config.yaml
arch: "inception"
model: "image classifier"
dataset: "retinal OCT scans (Kermany 2017)"
train_examples: 49215
image_size: 48
crop_scale_min: 1
horizontal_flip: true
translate: 0.12
rotation_deg: 10
color_jitter: 0.1
targets: ["finding"]
num_classes: 4
norm: "batchnorm"
activation: "relu"
depths: [5, 5, 5]
kernel_size: 3
stem: "single"
widths: [128, 256, 512]
label_smoothing: 0.2
loss: "cross_entropy"
init: "kaiming_normal"
optimizer: "soap"
beta2: 0.999
lr: 0.0029
beta1: 0.95
shampoo_beta: 0.999
eps: 1e-08
precondition_frequency: 10
max_precond_dim: 1536
merge_dims: false
one_sided: false
adamw_lr_other_params: 0.0012
steps: 8300
batch_size: 512
epochs: 86.3
lr_schedule: "step"
warmup_steps: 160
weight_decay: 0.08
adamw_weight_decay_other_params: 0.01
Rows from block 5, named by matrix and row number. Rows with one number belong to one channel. Each number is 500 + 50 x the weight over its row's rms, rounded and kept within 0 to 999. All counts start at 0. Numbers have three digits each.
# r30: branch 2 reduce pointwise conv (model.blocks.5.r3.0.weight, 64x128x1x1), inputs 0-127
# b30: branch 2 3x3 conv (model.blocks.5.b3.0.weight, 96x64x3x3, transposed), outputs 0-13, a 3x3 kernel for each
r30.6:517523420390448534475579494494451541440546548487503468462502447597544543527498636484505431505561441552510471529488506379531498526500469570521495477544483537478548462473452516491393421509442487430465470536469430406517446459431465435495530511502544523477490475432549465448514449558562453397531486490474490467505434543524505469535464411513497639424496413562403433485533523439477575487413
b30.6:488573549517498495432497454533531490519579484462476444443636479464511539440496489489568533461504463378500553514496515440511508460466535481495455508542486448490480446444483523529567461496503412555482433464405563523442514504481503505462431462467507492569409526530441442533518534493505548399479404551504484474534520473530546445423471574486561604494577559436437466526474506508539529
r30.7:603491455477427539492496525505497441574467614517452454542576529503464490446484523572472591541452457536480569467475490531523479533607517470459489466463507588407521478473500536451434448422490380475516466496509590516450450507514435423554543453517502523517662390424478551490513426508530583469471502487467479501478438486406473500497486435504503509472521548589474432387515431485558443512542
b30.7:492656468450491472409471570485483430498496432492603567608488500520477480530499406382551549504512427537616470466416359477544493570554472473562537507532525581522562522528553575551416577499504497523487569490369490469451518552557532542418541526555548491572467512494500469514513552551621511459401547433492521527449571535490457587513411575556551462592526492508596484526577509473434439
r30.8:478526433551456498499414432512552495488511460549396517479511517548466468473401471508479428459486514494384443553472519476497561580548477426530513536479514459613424586533501469540487492544495439554545483477516569515500423518497501427496467479468485431455497550458587572467400463452504473470479511473450528464437629558477610546459482528438552457538409556583579482465534454532436379443496
b30.8:495459440424484595522514499445413496406515438518545573544494565486529465449444545528522497559434584598504454635546598553504450572545521504430499529471538613631417533467481472511471383544463609513453499455422432489536477500655493490420538547460517472446433500472551469438551442521557458589544524474462485517483541548492555449522551421516558501400543456565523425586453446502502499
r30.9:419546547474465461469597432505485468435514418450516566533497479500514503596494510520467444515511519543567510551561548456464598470483463516486464550509558538519518441516553450476574552492512505520485437427531466531601497513465546448505530511435565534402482553511443421541496442541501502480455654474406521518514482564457504448487458446484386429407399472533541513475529399589455448451405
b30.9:512549512458472507498526450437483380489470464487494480510453491531470575508480558492535464567463471661519517485512532458552575468530576511568495422576523473512539533501461453462475454410575537421573516453590484434518538419482466414511483457505472521450531406462498522476516638540454574358436565503615437467620393434562462441543566427502539607555469565501466454437510552456454521
r30.10:428509599504469498427523454526502501509435419512511563496552523593471515494480473477507438429495466474593493554523620439483362501454395526575444462463464424466591431402559527481533470463535470450471487456538422483447535600486501604474481541512465564486544492505524540471413451509431513590585528544520532501531437437520497420524495567432460445538480539465575569503526490424513510529501
b30.10:547512542534444442520551502583424623552497440519562499536512465469544485569509496583530448515584533510553512485522517558481517517520436518474445542538472526466509570493468444550448457497542557590445503532528546570425426510583444409536511622553475515458517508511488524532544517373600476518613396498536527474507536396498534456514433473502487436531512394523411590470452524523567523
r30.11:479524429441501557567519545416500527519493519610573430517457565672615496421452454489434532532535514471559531517531506503488543494495522463504534507515481521506549460510579521443546545470544439492575483432524494532514475461525509455514424498544487486427441483539552540532600475562490510564495541575502543507552551453517499456577471602467454467442367444518566514426556425560462481567400
b30.11:475504502527534455644498546489376594487511452511447480526471513488565415450565397557522497511493570614459542524596613523458546509474520479506511504423457544499473546475412397543575530573540456479400404487556517610526520514552441516491579424460590488383446553419371524486502491462494521571601479629437576472465486520533568484440477521490469498538477509507535537515532554515525452
r30.12:509580529538559456548457460578429421546406548439470521482538531483518548580465552582530456442547570537528481522522527394533465512560468561513500479491579520513491480584519559457503494418526454518447493521573499511442514622472433489538581520561488511469493560434498502508433462479535478561626564444530411474466490485510504454531523504484501473495586656426449525570495562417467511465409
b30.12:514476568462577568593469372513521502501561532498462484469484493468463515511533610456536522396580542441571545484496466502519525465514519493509533475447549508514491427479510548493507604383444495465465457591479496591456496514512473433469511403537506485552470459561482570498425449440442517528576460450482496512488539526547502482557512454468531511513503529524493517484512487462521516
r30.13:468413489661469417489368488525468523581495557506476583448515460560500566471420494489534549560457569541550441505570556485420441541515542490538500504493578508449455549478563491555580496560559441592563461497446486448434443526520489500459509514572507439505437539475442528499522490496488406467475547454490496474477473538470491496468473508421461565575476500561543521540408456509592370553457
b30.13:565608508486488552481576586598499501555510502442468522481410538525443436439657368504486445563437520519485543533446563565448500528479463414461474525500603541503447475468518384525500500541515501544514299568435456502466422433551474371487503540584478524404474478455426536445549479566510532482487456485475523468461425597544512399558484521561529437409488455503463484512523442475447500
r30.14:499529524520587550616460399482459470514575535501658532509519545531572591536614467526456533532503487547509538414529560528471556378566533433485486486463490507469579421523509447450463504474458547534401511496515571446477548603467482424501520465512523466522461442442483490547584553504461450432506502588498512528564539521539496453556520465481469447462491498441427469555560565475523521599558
b30.14:483563515500505551493414578589454492523430588475554489494535502555449533510501498503468487491406573580574574532503577507447512462524508463511455502382511467472612483507485577497365573468474474396408537440523508584491594541459476499466508499544487516489425572559439572621443478429479520487507472609451536443490443548583535568495495420445472520453488513497529484444531545534469533
r30.15:556489488532490591458585507491552551492602482535523581438482552501514505530610574451609564562472468370455498429432421606518473545551488585562505484552505554503571490583470491481504483467524539514492481522444550497472431540601472502606476568452505517555569503531505481496423520514478548501474470519530479516544472559473523531489420509606506515462423567478582507489465392426545500531429
b30.15:447482480509455508522559495510468570470444558503494491516469431575490484503500505508548533550460417533441435513473564442513474489490522441500525482517490521472493516576490553437622483482482453480534556488478470444502498506516522526493471469490517459522534488500499502451442501506510446484517445446576451515554470491534400664512481631486430574531456547529544529484476545490452610
r30.16:489480481555530424489602485529523529488455438567535512588523594508446501488487542472472460422408463456515573519444534482418431447518468440535457532408465540496536488512504530442485473502456514498491441516476534551453458502471543479464519500457518437536382522593530452450397467428506494503495534519529484526458478578568497545430513526489502645545615505502441503535482606517490395441659
b30.16:484491534559516424488492443517572449487512464469482490447564576419532521444517507476493524372418504537506508451454485543447513540480428536516412487543529453482607455604587474424488504429497475432527529495503474440494518512485494509512534482463476596501627504455501434549450473557430519517529465481554545391523629417442495412386511502539407417468427576565473496549489459534517455
r30.17:479424472454449528467487526449510462464473587409509491538461409519528469551476477421478529439486518485433431454421523485474563454450497640540464499455497448467498543483440468489479532510511471599457476520469464518461434503539450448540546487492470590515564501564482493489469516471468536582445499465634531472568469548557470547413524510477478493436476461385527347471591426475529625444456
b30.17:502496508439512424432547499457430585492420502496462496498436421552465471536457498435450459495406492506438454462469485461497474577509442429577538491645496536584508556529559432512404478436521532488432595457597573472444491487394511469464516460429447518544489417542473426439369470466528560519492462451521513505491477562507516528535584494473506465598592546501465480501557519582548532
r30.18:447489598513475450523469456457531434491522432439588463573507547563613502542377521525520554466514444488537502525449527556559403519488387586509564551635465542483515535474505415502516514510482537528458446460458462534550577496511556484489431539463440464471466497520406397520494552521485471531499548475451502443473537506507491491511418513516464469425486469565638597455606539457486466481463
b30.18:577554514478413516532533463456538568518484413511478455520465556458549567514565459488439471441471522507499579499532478499539569484490485540541433484502495472565583551501480486489462517592502473467488544466573492544491561448486495522550566564466547507501530577501589508533506484510485474472502542533557429513541456557521464542489522528544478533516533528325491520540521496490518516
r30.19:517496488530443515498426479640418593686504552459511518518569399445529525474471506534482475504542483494547496506444486513497505487548479552539494511479494488516501506434556481498521469489483515407552604509512456443483473494584497480462553589483567543441561445512473564454452495502516529496454510451472483509435475510533453484502445451571484474510458663487501500564633396508585431463403
b30.19:552492526403523516540498556497544535478606537546440524533456436429528501519502454408460491442418494416558571424416416510587368559519521499495487579411469470475507550425531499556574543445487445501505466476393534547408588504498607462491494498579533470488449470525457514486503440461571544458571496439437479516499464570431511518575579539468554448453559536591544544484479479514495500
r30.20:411483513481450467462483487534456534468495549520472526461452413458443529520387533520564559524472512441447581541556507489506540486519532562423549495460460564534480442509464529486493433383502555482531472505493492552477534570437545510456514518515542476466528509408461521415477448486489536496480560486483453557504440445438566438441486437410403435414496666491377515492580633547473523547515
b30.20:496498529505540498517504324465500504406544560444414494477537512484430523442386544446568551433515468611587472501543465497453466516560548372519502506480523497486586467523460525504556453478467541494504455489473484514517508437481539540479454514514497408480503506579526479587532455507503480497469518378473528515548515471497523482622539457456523445488511604507462465470561570509556459
r30.21:447484555525433539527422471484477434480482525460410448415491444554519485466361432529445386590469472503492464488554483529510456531427510449489482437453476432514535413468454507538553463445498512512517487489589454578437453483535526523409382514593436515475439552499496500569434476523495393371492486548473470551565568524479494526451499477443515560552449497428473486472495407516560575484459
b30.21:536455481515464475556417542523434496471462520415442550513452525558539541432558470567447461591429539395455616530435485553511443476487465513474515519465456492421449515466592364436513494541453556492533587485486427524502593505464394468474541480418534500463615530482514517513482491434425492463615418564461484444492409478475488492360411388479474542545552648470534536470539542399610604
r30.22:546390491486434565534471437564493517555524457447458482569493512537475585576420542450518448503642522485625423537516533487546512493493459532522486453526546494466489491552539571548484520531447351472484490548547517522520450529520466518492538574569509522564575551536545564508523587512460572490552549492475517482479505449502549442580547414465446578481515551510438412486456428469505510385404
b30.22:548535417491574536500541391503475403476536521471528512537505424509541519438440634451472567537515490484546549539503510414512531515472495460453511571568604444491459459463442576459536578438633462512526473532499477470473517481435514399437437488508495515461487415600502493393508517491570601479564468390505500463506490519533441462596541504454559563542522522650468479460539473515372537
r30.23:545520510449463550475551483505488431487466499500431493423483491547525501518550544522428405523510431517502485511549410507534462571580481496456514469517485459489557484508551465503411508546417485437509468458536547467447427485471547451576507418558531526559525459473531507525553496542452487447541603532564554404484511571556564408568431389500448423354565484577462453471426411408505490565447
b30.23:451607483523472561466446477466515501506457536510551464506471498438466496511386488427614477497538490520448449487431453443421488544562480538469494485489511414612527399496456457503480546501479456503466457472512539452437519633456567494425423468427494469562397521552353487515415479524465492499430393526540536505533589525516507449584533441521506612567549511466556542518545619525468519
r30.24:395398608437439482518550433456490505441460447463399420393450485519421454538534476498485493468494381498595535445517462528481469433514483448537449495455509568481473466527535432465570523543480471483479530487446573609494434558488438503525415434455576506542509501518517465376537452541509466481478572437523539492527505482548492488550525481499464547456579487498523581480487541396429597458468
b30.24:603550462525565533498493452504439502523476437529554479623543473423499467411516498469512540489518415542521389478546505443494516602550568443457481430419439384525481496523521466513513508483444451469550514496480525528352554532477574546425423503405514514476458496506478503465546676525481475457460515501638538489592524476466473435446415499479513546618571579473456588563527598540520512
r30.25:482496547476495469642487435495478468592514495462565509594472465462478477497460464495469517429416470403477488520513538478491555476510414535532501515589471519465524436469528420472530531603504558561559476410482455508563531489509549564476580508512548456482606456544601443456475549502479484555486535434534527534405473563499529488460501541495461556521594590432566571456598522419584459593535
b30.25:497561588356488548465502596540583539529546498493463388507443504521552452494546462508532486500511427409489549417443504488489519498455494475556471481475465475531551464553567561496498503467470566521465605481574478465518592524520578493459494612511433480573464508487556623512487487511439449472499541623428464534495522529453574532492521512507519482510479425509507510570509508482462493
r30.26:507478478479448464431532453443419563512471405495508420419441565523458461479586627501432583497429495458544536526446525460501453456486467560487545496465410502476499580505505503560427492493486508495539523529594509519430519424508445483524580507447501495450495500453462487493546486513477440564543438489456494551553562456464510541460516435614465525495465486481431414545532423451676385456547
b30.26:456500461598510457522537536466464438502502519442492504521525545539504454461546459452479482388538430503552496522505460580526488474521465512493493463442450552534533476486424464540523395623473448562472416494445532529487503425492518547532564484475501458504541509485445558487512504524621495503484527465508505506481455484573494402505400482551499473476504436531421521529510497519436522
r30.27:438524518562500533483433498531447546548516533495462454449479541464626457521533493459423577572574478573490422509485397530482530514498550452509501472542513645491517493527489500495528496468513540480459483526460510463554533497446535456587540435547393501435435473524434505482413502499513470588555520563450492484543499559498530445486511450536487407479481610517426589553450487471408318470449
b30.27:490440568486548571519553448493476509520491551490439567462513537455437540494448530555444464470422543430555514522520508510499518546525600527430536574389454535540512487512458476548438540457399498485499468533443481550529511481437565501487528468483527429501506492487504607518457491488477528451448492495490495540483434486483542464511625438502515471496522520435485486453537495432448572
r30.28:544600489534524439485576491501352490487586561525473588511501553489475501591443479593482500478508482517450568490620601474485508451550503468465526507522482673488501469487488523403510617442532506499548505457563546539518417555548476503496430442515506428474517447534532401453503454472503440470484522475501494485571459476475449500447502569495460531552561571598526451607548492480462532491514
b30.28:492504546500478560489389464428462625438533628505460468516458582501445422528504410535546397499465419541549544372573535418495448422476472473538547486531535566540505598491456478409518595491534552432516573459495517530569534523464510472544548483461510511499469399482550453470474610557524547511500583518477504458537438470542474606507645442566432527518533476482533543524600480523431491
r30.29:487546396537479547482525549511387530540556483597506501477413588520549551374455625521459518489547575529484562465498448479554499571501537456517442550473505510490512510452468465520550521467452462506519563442521435481444489414403481432476510523510469571467472490469444494481476420529504516393543499486539477467490456477540563469468440492481644603509448438606505410447403503456556505502493
b30.29:580567572442457446488548452515505444489552512478554558564614594469528490504504506439564480469520518551501448461470461492474487452451490550561550449492466429489457447496421409546336435499491488570425459495460518535423631511516514509423487523460509630435579483500481526535536526503535408510565468419452478424501491433554550494460534448478483523490508461492438426461492482457435442