config.toml
arch = "inception"
model = "image classifier"
dataset = "retinal OCT scans (Kermany 2017)"
train_examples = 49215
image_size = 48
crop_scale_min = 1
horizontal_flip = true
translate = 0.12
rotation_deg = 10
color_jitter = 0.1
targets = ["finding"]
num_classes = 4
norm = "batchnorm"
hidden_act = "relu"
depths = [5, 5, 5]
kernel_size = 3
stem = "single"
widths = [128, 256, 512]
label_smoothing = 0.2
loss = "cross_entropy"
init = "kaiming_normal"
optimizer = "soap"
beta2 = 0.999
learning_rate = 0.0029
beta1 = 0.95
shampoo_beta = 0.999
eps = 1e-08
precondition_frequency = 10
max_precond_dim = 1536
merge_dims = false
one_sided = false
adamw_lr_other_params = 0.0012
max_steps = 8300
batch_size = 512
epochs = 86.3
lr_schedule = "step"
warmup_steps = 160
weight_decay = 0.08
adamw_weight_decay_other_params = 0.01
Rows from block 6, named by matrix and row number. Each number is 500 + 40 x the weight over its row's rms, rounded and kept within 0 to 999. All counts start at 0. Numbers have three digits each. After the name is the row's rms in percent of the matrix's.
# b520: branch 3 second 3x3 conv (model.blocks.6.b5.2.0.weight, 64x64x3x3), inputs 55-63, a 3x3 kernel for each
b520.2 102:564458522462467544492461498474504470503510486494503592581460468521441528506486597467528550475484546501457526507526410481491520425498594502516481464503507468486471434505526458474554517512485504529496456521464460489472518506535490552524514518405
b520.3 108:473427533559500521489479476478517476475516488490549442512512534519560482541478500485515532464512488501485482500553516502502536528424489446518581489515544442450528521519481469405510497439562472509474434439483492535526576456502477489517480501489
b520.4 109:432495520461521537452548567469566528492483513492517590532492509512497544487479485479538545553487510474493530456485470524514516517466478650603402395529496526489490436496497431446427514501536462461487417466521464503534486493471546443504541505591
b520.5 106:539498450522481470471486524480469514507535569484519550463553547476539509435469560515530516506556498570570500541482510443502552458559537479505505445486456512517524478516537483457573508564563501552516439404476553500467532485524439543545459504502
b520.6 090:541556493538501512538490466557485413442508519498515524481475580487459455501507504433500563441488535480506538478458486495457453498455561472526456504522507601516522468533504401503509394507551497478384537510483571520530465441550503509507556536441
b520.7 097:493521501511545527422430498513454421551398479477482537516550469595477431549466507576511515451454503496487470491597489557519507477481462439505569462536542486499484569521435511518512535462489541463475520525548464473444588497520557522508572494453
b520.8 100:513520563510481582527541474499509571445539555458457505473462512544533480524436494485516515465558537459518550519425510530473454452575586548553432445549482526517474469476497501471479485534515485469488526543520554504456464485512503410486526491536
b520.9 107:524510499475478453474451496566550484517538464575529468488441606524525504505520440450490481439482475491461497593497496471491490504467503488499530531529473488552471536531496516456457521496476470470485490519541439506569467535419473517516529496502
b520.10 102:567493496549496493497426487483551477541526474545486508471492557428434565439513546497527526483534492493522460489418597448492494480556481495505466469482518423532492513504568447516493549510496480552593454515551458569566449481567512445486513415507
b520.11 114:474572502475479524533490446467536537527460469583456455464553509459509515497454409520485468507496461458517556556536490526504516496483508591516466529460494549476480577457488487513463435495496482497483452466434515565514454501504491461497503512529
b520.12 098:527464460547505531489493565439505547511449512594514462494530451476518468496531530474548560481588476497524472450508461420481583600549488500485487561489493466487532555477551534516515475579450557493440537524493513471520457540464434554489442585483
b520.13 094:554492546474494522403464555515464509432471519500512569484506519505540481510509431453434549564439530530551458537563483512520445546480469471490536515528483556482498537524541547490477519506575498499487430456488455535501457550494503511543554459501
b520.14 103:493459537493505581528522513497492484498534469440468420563458426480487547511499576482472484498468512499440512498422548513492438530492514477447482505487563537519482493491570512457548528488548507555516551567524488497515505490471519445437467472526
b520.15 110:488467460510473537488495524583555492493543485456532464454514512460477558523462548535540495481538525530479479557476532519440547539468542561552456564450496511513485509480515454522529531528529539537487533504470529583491488487530514545550502519491
b520.16 105:464428488474477508540575556506442471470469540430472580484493506510501452564491496515498464501489539454495553438477520484477427479505473472459540478498508508490514434464433513480442552475447564547546489493504473462489466511462549517530549520487
b520.17 099:470455564421498536508527539486508429542458413512464493554544447466527494494507446526475476579470521508461546469501401478558515495576514549503518408483476491535535459450469439466481497465431418569524504501560468441517537498521517470476454492534
b520.18 098:493490459497543503498506463447486529426545519539580419515472483532460442585487458455501477517564549490498619454522456510476472598534460528572525461528541473404475456478430439498462548475518548415456603493532469465462490443487499468501512524473
b520.19 106:479476512457553483470543498553533485473456397483486433470527471464560528509463473527504471503512503442461514487546551509567476502492504544516475592460484549471526539478482553433443559476504599493499535433477491523504470463590448500625471535534
b520.20 091:461469539451476504537531527519495505486519499487536563512565490470471470547491439444501544432444573487482456455451485539552543498493457502447491469477581491469480523484556511415556514428574492547509476511531479502525519427449484506490514530429
b520.21 101:492503524508535508496478535567546486496454530573517512458543552436500460588547492505523519491526517500520536452476515553517537497474523450578426597545427601530519532525550503467448488454501467467484497464600519494481515529397552513484512546509
b520.22 100:437496411485477489492495509526515468460568480533534541472495583546522476550501430470468466494443525495469516532515473614520417568442425434600508552545491599456462527516544577489441537433508511446531510478555492573580512500461492472489434508487
b520.23 102:578554579500485474520421494484522502534567531398452545494449418531612479525465488474510518442452527435513512481493465435519496482484437508452583534488527524480530492426499483426533427480518475526499421473529549512490510458495498499487547498474
b520.24 103:533447552499504573512581509564519504576481453446436492468503429544515502508446517499507506513493504479461523469488472531541575440511592508510498514423498467453543461520504454537485541458442494528483467488521494498529499490478474494466531492531
b520.25 109:512492498477501514509530496484546543523515476533573426487508433538502531504549487469507501470527426505494431427536557441528551459484494565490514452425527516509587452530489563523472574515435552582534517510487514481494544439584532483548503484531
b520.26 103:526507513520483501473468469510494467484432450537505442528508434470526558503530511553436471547503435540592507394499554443527523495483498436525580469497474616509485485558549525550419475523451524549464489434483520521547510510505485500571453551498
b520.27 108:495563544450489448510517533463491449487487450441485511523442482509480471484455482512534470430472517480477500491461474497468532464469541493536431492463498497455504474492443506510490483576441504447478533484513522493523567459515550488515408442487
b520.28 091:498469508490505497472530492426468593443490570486615494527486456567491457514448468492470418473451493542510549567481496519472593470437489462535538500486562465492443429505491513515531513524504471493553530571530474490572508486510457482515459436470
b520.29 095:507479479515527559511542475610487584547458498516447492455586496503463509486485501483584564514459445514461463567489483450515491527528444535592469604458496521498518506482519455545558518556498463506590432424453454446494446547533463514469504463468
b520.30 105:506500511517511466437553532535563417485523483479540519571447482544422492495509549459546512468521484482552532442506483455528504431481533450457483472513486500510477548478495509502560449542461445466467548534520560521489537579472478532529500474470
b520.31 093:483503547496530457559536445494471464508461478596459478466529480470542508548536447501523534558502461514453516551504479469557571581511513461533554540482465502603517489489453570581436547519450543508583521490550406475543529534521524514498502511469
b520.32 108:505456546470491592439483547508501449469468469563538447530563474534512530455467452574502473541508513484482477479482505484546487477520494458510507461579517508576461478493538533480458516485440506456534492486518493472507490537510512514526537505444