python train.py --merge_dims=false --one_sided=false --weight_decay=0.08
Rows from block 8 of a small image classifier, named by matrix and row number. Each number is 50 + 12 x the weight over its row's rms, rounded and kept within 0 to 99. All counts start at 0.
Before each channel's rows are labels from the 100 images, of 14848, where the channel reaches its highest value: "responds to" is what is common among them; "peak at" is the part of the image that holds the peak. Only what is clearly more common there than usual is listed. The data: retinal OCT scans (Kermany 2017). In brackets: how many of the 100, against the usual share in percent.
# r30: branch 2 reduce pointwise conv (model.blocks.8.r3.0.weight, 64x256x1x1), inputs 192-255

responds to: finding: drusen (51 vs 7.4)
peak at: centre (63 vs 11.1)
r30.3:47 43 43 44 50 49 32 37 38 51 52 41 54 79 33 63 33 40 51 49 69 62 38 49 46 36 41 55 44 61 45 48 44 27 50 52 26 31 53 15 30 50 43 49 56 29 48 46 44 55 40 35 60 35 15 37 33 32 61 55 28 65 46 59

responds to: finding: diabetic macular edema (53 vs 11.7)
peak at: middle left (28 vs 11.1); top centre (28 vs 11.1)
r30.39:53 60 51 56 31 29 55 78 63 46 49 34 47 63 73 60 41 57 56 46 31 45 31 40 51 39 46 55 37 36 43 50 58 60 34 59 35 85 48 56 57 42 40 40 49 41 44 41 33 37 52 49 55 46 40 65 47 57 45 32 27 42 81 35

responds to: finding: choroidal neovascularization (81 vs 29.3)
peak at: centre (43 vs 11.1)
r30.55:65 65 49 44 52 46 46 60 53 50 52 46 45 59 52 40 38 45 51 50 36 49 49 38 35 70 41 58 37 50 44 25 40 48 54 74 42 63 48 36 36 38 48 36 59 50 68 64 45 71 72 56 46 40 56 74 54 33 65 45 50 44 32 58

responds to: finding: choroidal neovascularization (98 vs 29.3)
peak at: middle left (38 vs 11.1); centre (36 vs 11.1)
r30.20:38 44 41 60 66 56 42 49 56 63 41 43 46 51 26 43 26 39 44 42 57 44 55 42 54 58 52 39 38 48 63 40 28 62 59 61 71 70 60 32 45 50 32 44 49 56 43 34 44 47 67 37 54 58 46 53 59 37 41 40 43 35 52 63

responds to: finding: diabetic macular edema (79 vs 11.7)
peak at: middle right (46 vs 11.1)
r30.43:45 65 52 48 65 41 56 48 76 68 43 45 45 33 54 63 61 47 61 60 51 42 49 26 62 51 45 43 65 41 68 41 56 47 65 27 59 33 64 50 51 36 70 69 53 54 28 61 58 49 37 55 52 49 51 41 51 54 45 88 56 53 49 48

responds to: finding: choroidal neovascularization (74 vs 29.3)
peak at: middle right (40 vs 11.1)
r30.48:43 44 71 53 50 61 69 62 38 44 48 54 39 33 66 62 54 52 45 59 35 46 57 47 46 52 57 35 76 57 50 52 41 60 41 48 37 48 41 47 31 24 44 52 57 39 33 50 45 57 59 52 33 44 65 57 60 47 58 39 48 41 65 32

responds to: finding: normal (99 vs 51.6)
peak at: centre (67 vs 11.1); top centre (32 vs 11.1)
r30.0:38 63 52 27 53 34 52 52 48 44 42 66 59 48 82 42 60 32 50 64 35 69 39 45 46 73 49 55 42 38 44 49 72 54 81 53 53 67 52 49 57 56 29 29 54 52 54 83 66 85 36 36 39 57 49 52 67 50 57 54 42 24 62 69

responds to: finding: diabetic macular edema (71 vs 11.7)
peak at: centre (77 vs 11.1)
r30.12:53 48 53 52 59 60 33 48 40 41 86 54 39 45 61 55 56 50 63 50 36 57 42 55 51 66 48 52 76 56 37 61 36 56 36 37 35 45 40 55 44 61 30 56 27 50 45 33 62 49 52 58 71 35 45 39 19 42 46 48 59 43 93 44

responds to: finding: drusen (64 vs 7.4)
peak at: centre (55 vs 11.1)
r30.32:50 68 63 48 61 31 38 39 51 57 73 41 55 40 63 36 43 41 58 62 44 38 42 55 37 52 74 50 46 57 42 57 53 35 55 42 44 37 27 50 65 56 51 36 37 60 50 58 34 47 37 53 66 24 66 47 44 47 61 35 33 57 51 59

responds to: finding: choroidal neovascularization (65 vs 29.3); finding: drusen (35 vs 7.4)
peak at: centre (36 vs 11.1); middle right (34 vs 11.1)
r30.59:48 66 56 48 58 44 62 58 53 69 59 75 49 60 42 44 59 32 44 49 58 70 69 54 56 56 41 54 50 56 43 42 57 51 53 58 55 72 53 23 43 33 40 37 43 62 70 55 47 33 55 37 51 66 80 45 45 60 67 27 52 39 19 50

responds to: finding: normal (100 vs 51.6)
peak at: centre (81 vs 11.1)
r30.16:52 30 42 47 49 55 29 67 61 56 66 51 60 75 66 57 59 53 30 49 56 31 47 41 39 28 39 56 53 40 44 55 50 47 62 43 43 46 23 36 45 44 18 57 62 38 46 65 54 42 48 52 59 63 26 46 45 30 23 29 68 31 62 72

responds to: finding: choroidal neovascularization (95 vs 29.3)
peak at: middle left (35 vs 11.1); centre (34 vs 11.1)
r30.17:58 48 49 48 74 38 43 65 56 40 19 49 64 61 76 50 40 47 56 50 67 51 52 64 48 48 49 60 52 31 27 54 56 38 42 49 43 48 60 63 62 35 47 51 40 63 50 43 44 46 57 44 46 43 41 53 61 47 63 44 68 54 29 64

responds to: finding: diabetic macular edema (69 vs 11.7)
peak at: top centre (29 vs 11.1)
r30.30:68 42 50 29 16 47 53 50 57 40 67 49 50 43 36 54 59 47 52 49 38 39 38 46 37 34 54 65 37 52 56 39 54 42 30 56 62 39 44 31 58 37 26 57 26 38 37 45 33 62 49 48 59 35 56 52 68 27 74 49 28 52 68 40

responds to: finding: normal (78 vs 51.6)
peak at: middle right (33 vs 11.1); centre (27 vs 11.1)
r30.61:37 45 45 69 49 54 49 44 49 80 48 76 40 50 48 30 36 35 57 48 39 52 50 66 67 48 52 47 52 48 45 64 51 39 50 46 57 55 46 53 50 45 19 48 63 62 35 51 40 55 67 39 55 49 54 47 28 52 65 37 45 43 49 72

responds to: finding: drusen (36 vs 7.4)
peak at: centre (67 vs 11.1)
r30.15:70 74 37 67 75 66 51 65 42 56 48 82 68 52 39 58 52 48 49 41 54 54 65 29 34 44 58 37 66 53 30 26 30 43 47 44 49 50 27 32 77 42 40 29 53 38 40 40 35 38 44 58 65 42 71 49 59 72 41 36 42 36 44 61

responds to: finding: normal (83 vs 51.6)
peak at: centre (30 vs 11.1)
r30.25:45 63 53 46 20 45 58 58 24 52 40 54 41 51 43 61 44 56 36 28 32 59 69 66 49 48 55 74 56 59 65 47 45 63 62 70 26 42 47 55 20 48 57 74 45 42 38 81 52 57 37 35 47 51 66 45 58 66 36 57 58 64 82 38

responds to: finding: normal (78 vs 51.6)
peak at: centre (76 vs 11.1)
r30.37:73 36 51 48 61 57 52 46 40 44 67 37 46 61 39 58 56 55 43 50 66 42 40 71 51 54 57 64 30 58 65 51 52 38 47 56 48 56 51 45 29 28 46 11 44 41 35 43 35 62 89 46 39 49 41 42 44 22 59 41 42 26 30 41

responds to: finding: choroidal neovascularization (72 vs 29.3)
peak at: centre (51 vs 11.1)
r30.23:48 45 43 33 53 62 45 54 56 26 45 71 66 35 53 38 49 54 59 50 51 56 59 30 60 52 57 56 60 65 50 44 62 57 53 40 41 58 48 41 48 42 63 35 41 31 40 71 62 56 37 70 43 52 39 45 62 55 66 38 59 54 53 54

responds to: finding: choroidal neovascularization (78 vs 29.3)
peak at: centre (29 vs 11.1)
r30.11:44 41 69 43 64 42 55 44 56 62 48 43 38 50 30 72 45 56 56 58 32 55 53 60 40 45 49 49 59 45 72 41 48 41 55 75 47 51 58 51 43 60 38 41 71 65 67 57 44 56 36 57 48 48 40 44 43 52 44 42 51 51 51 36

responds to: finding: choroidal neovascularization (90 vs 29.3)
peak at: centre (45 vs 11.1)
r30.13:32 42 29 50 45 39 57 38 35 56 56 53 22 61 48 54 47 58 45 40 49 50 43 57 44 51 43 54 49 43 59 48 40 43 50 64 52 45 48 56 52 48 38 65 68 74 44 83 36 71 46 50 65 38 43 61 65 64 58 46 58 78 49 47

responds to: finding: normal (98 vs 51.6)
peak at: centre (92 vs 11.1)
r30.57:40 53 43 55 45 50 61 30 37 34 60 28 58 43 55 45 47 62 49 49 48 31 35 50 55 59 43 84 43 52 52 47 66 62 60 49 51 61 46 43 53 46 44 32 47 43 47 52 76 60 53 65 54 56 53 56 64 63 46 67 58 32 66 43

responds to: finding: normal (88 vs 51.6)
peak at: centre (66 vs 11.1)
r30.40:59 38 58 54 50 53 48 32 55 62 45 50 62 65 45 43 63 31 46 49 47 57 30 56 45 62 28 66 37 45 65 50 67 56 66 55 22 66 36 63 63 83 29 44 61 49 54 55 64 51 43 40 49 48 16 53 51 56 52 35 33 43 54 66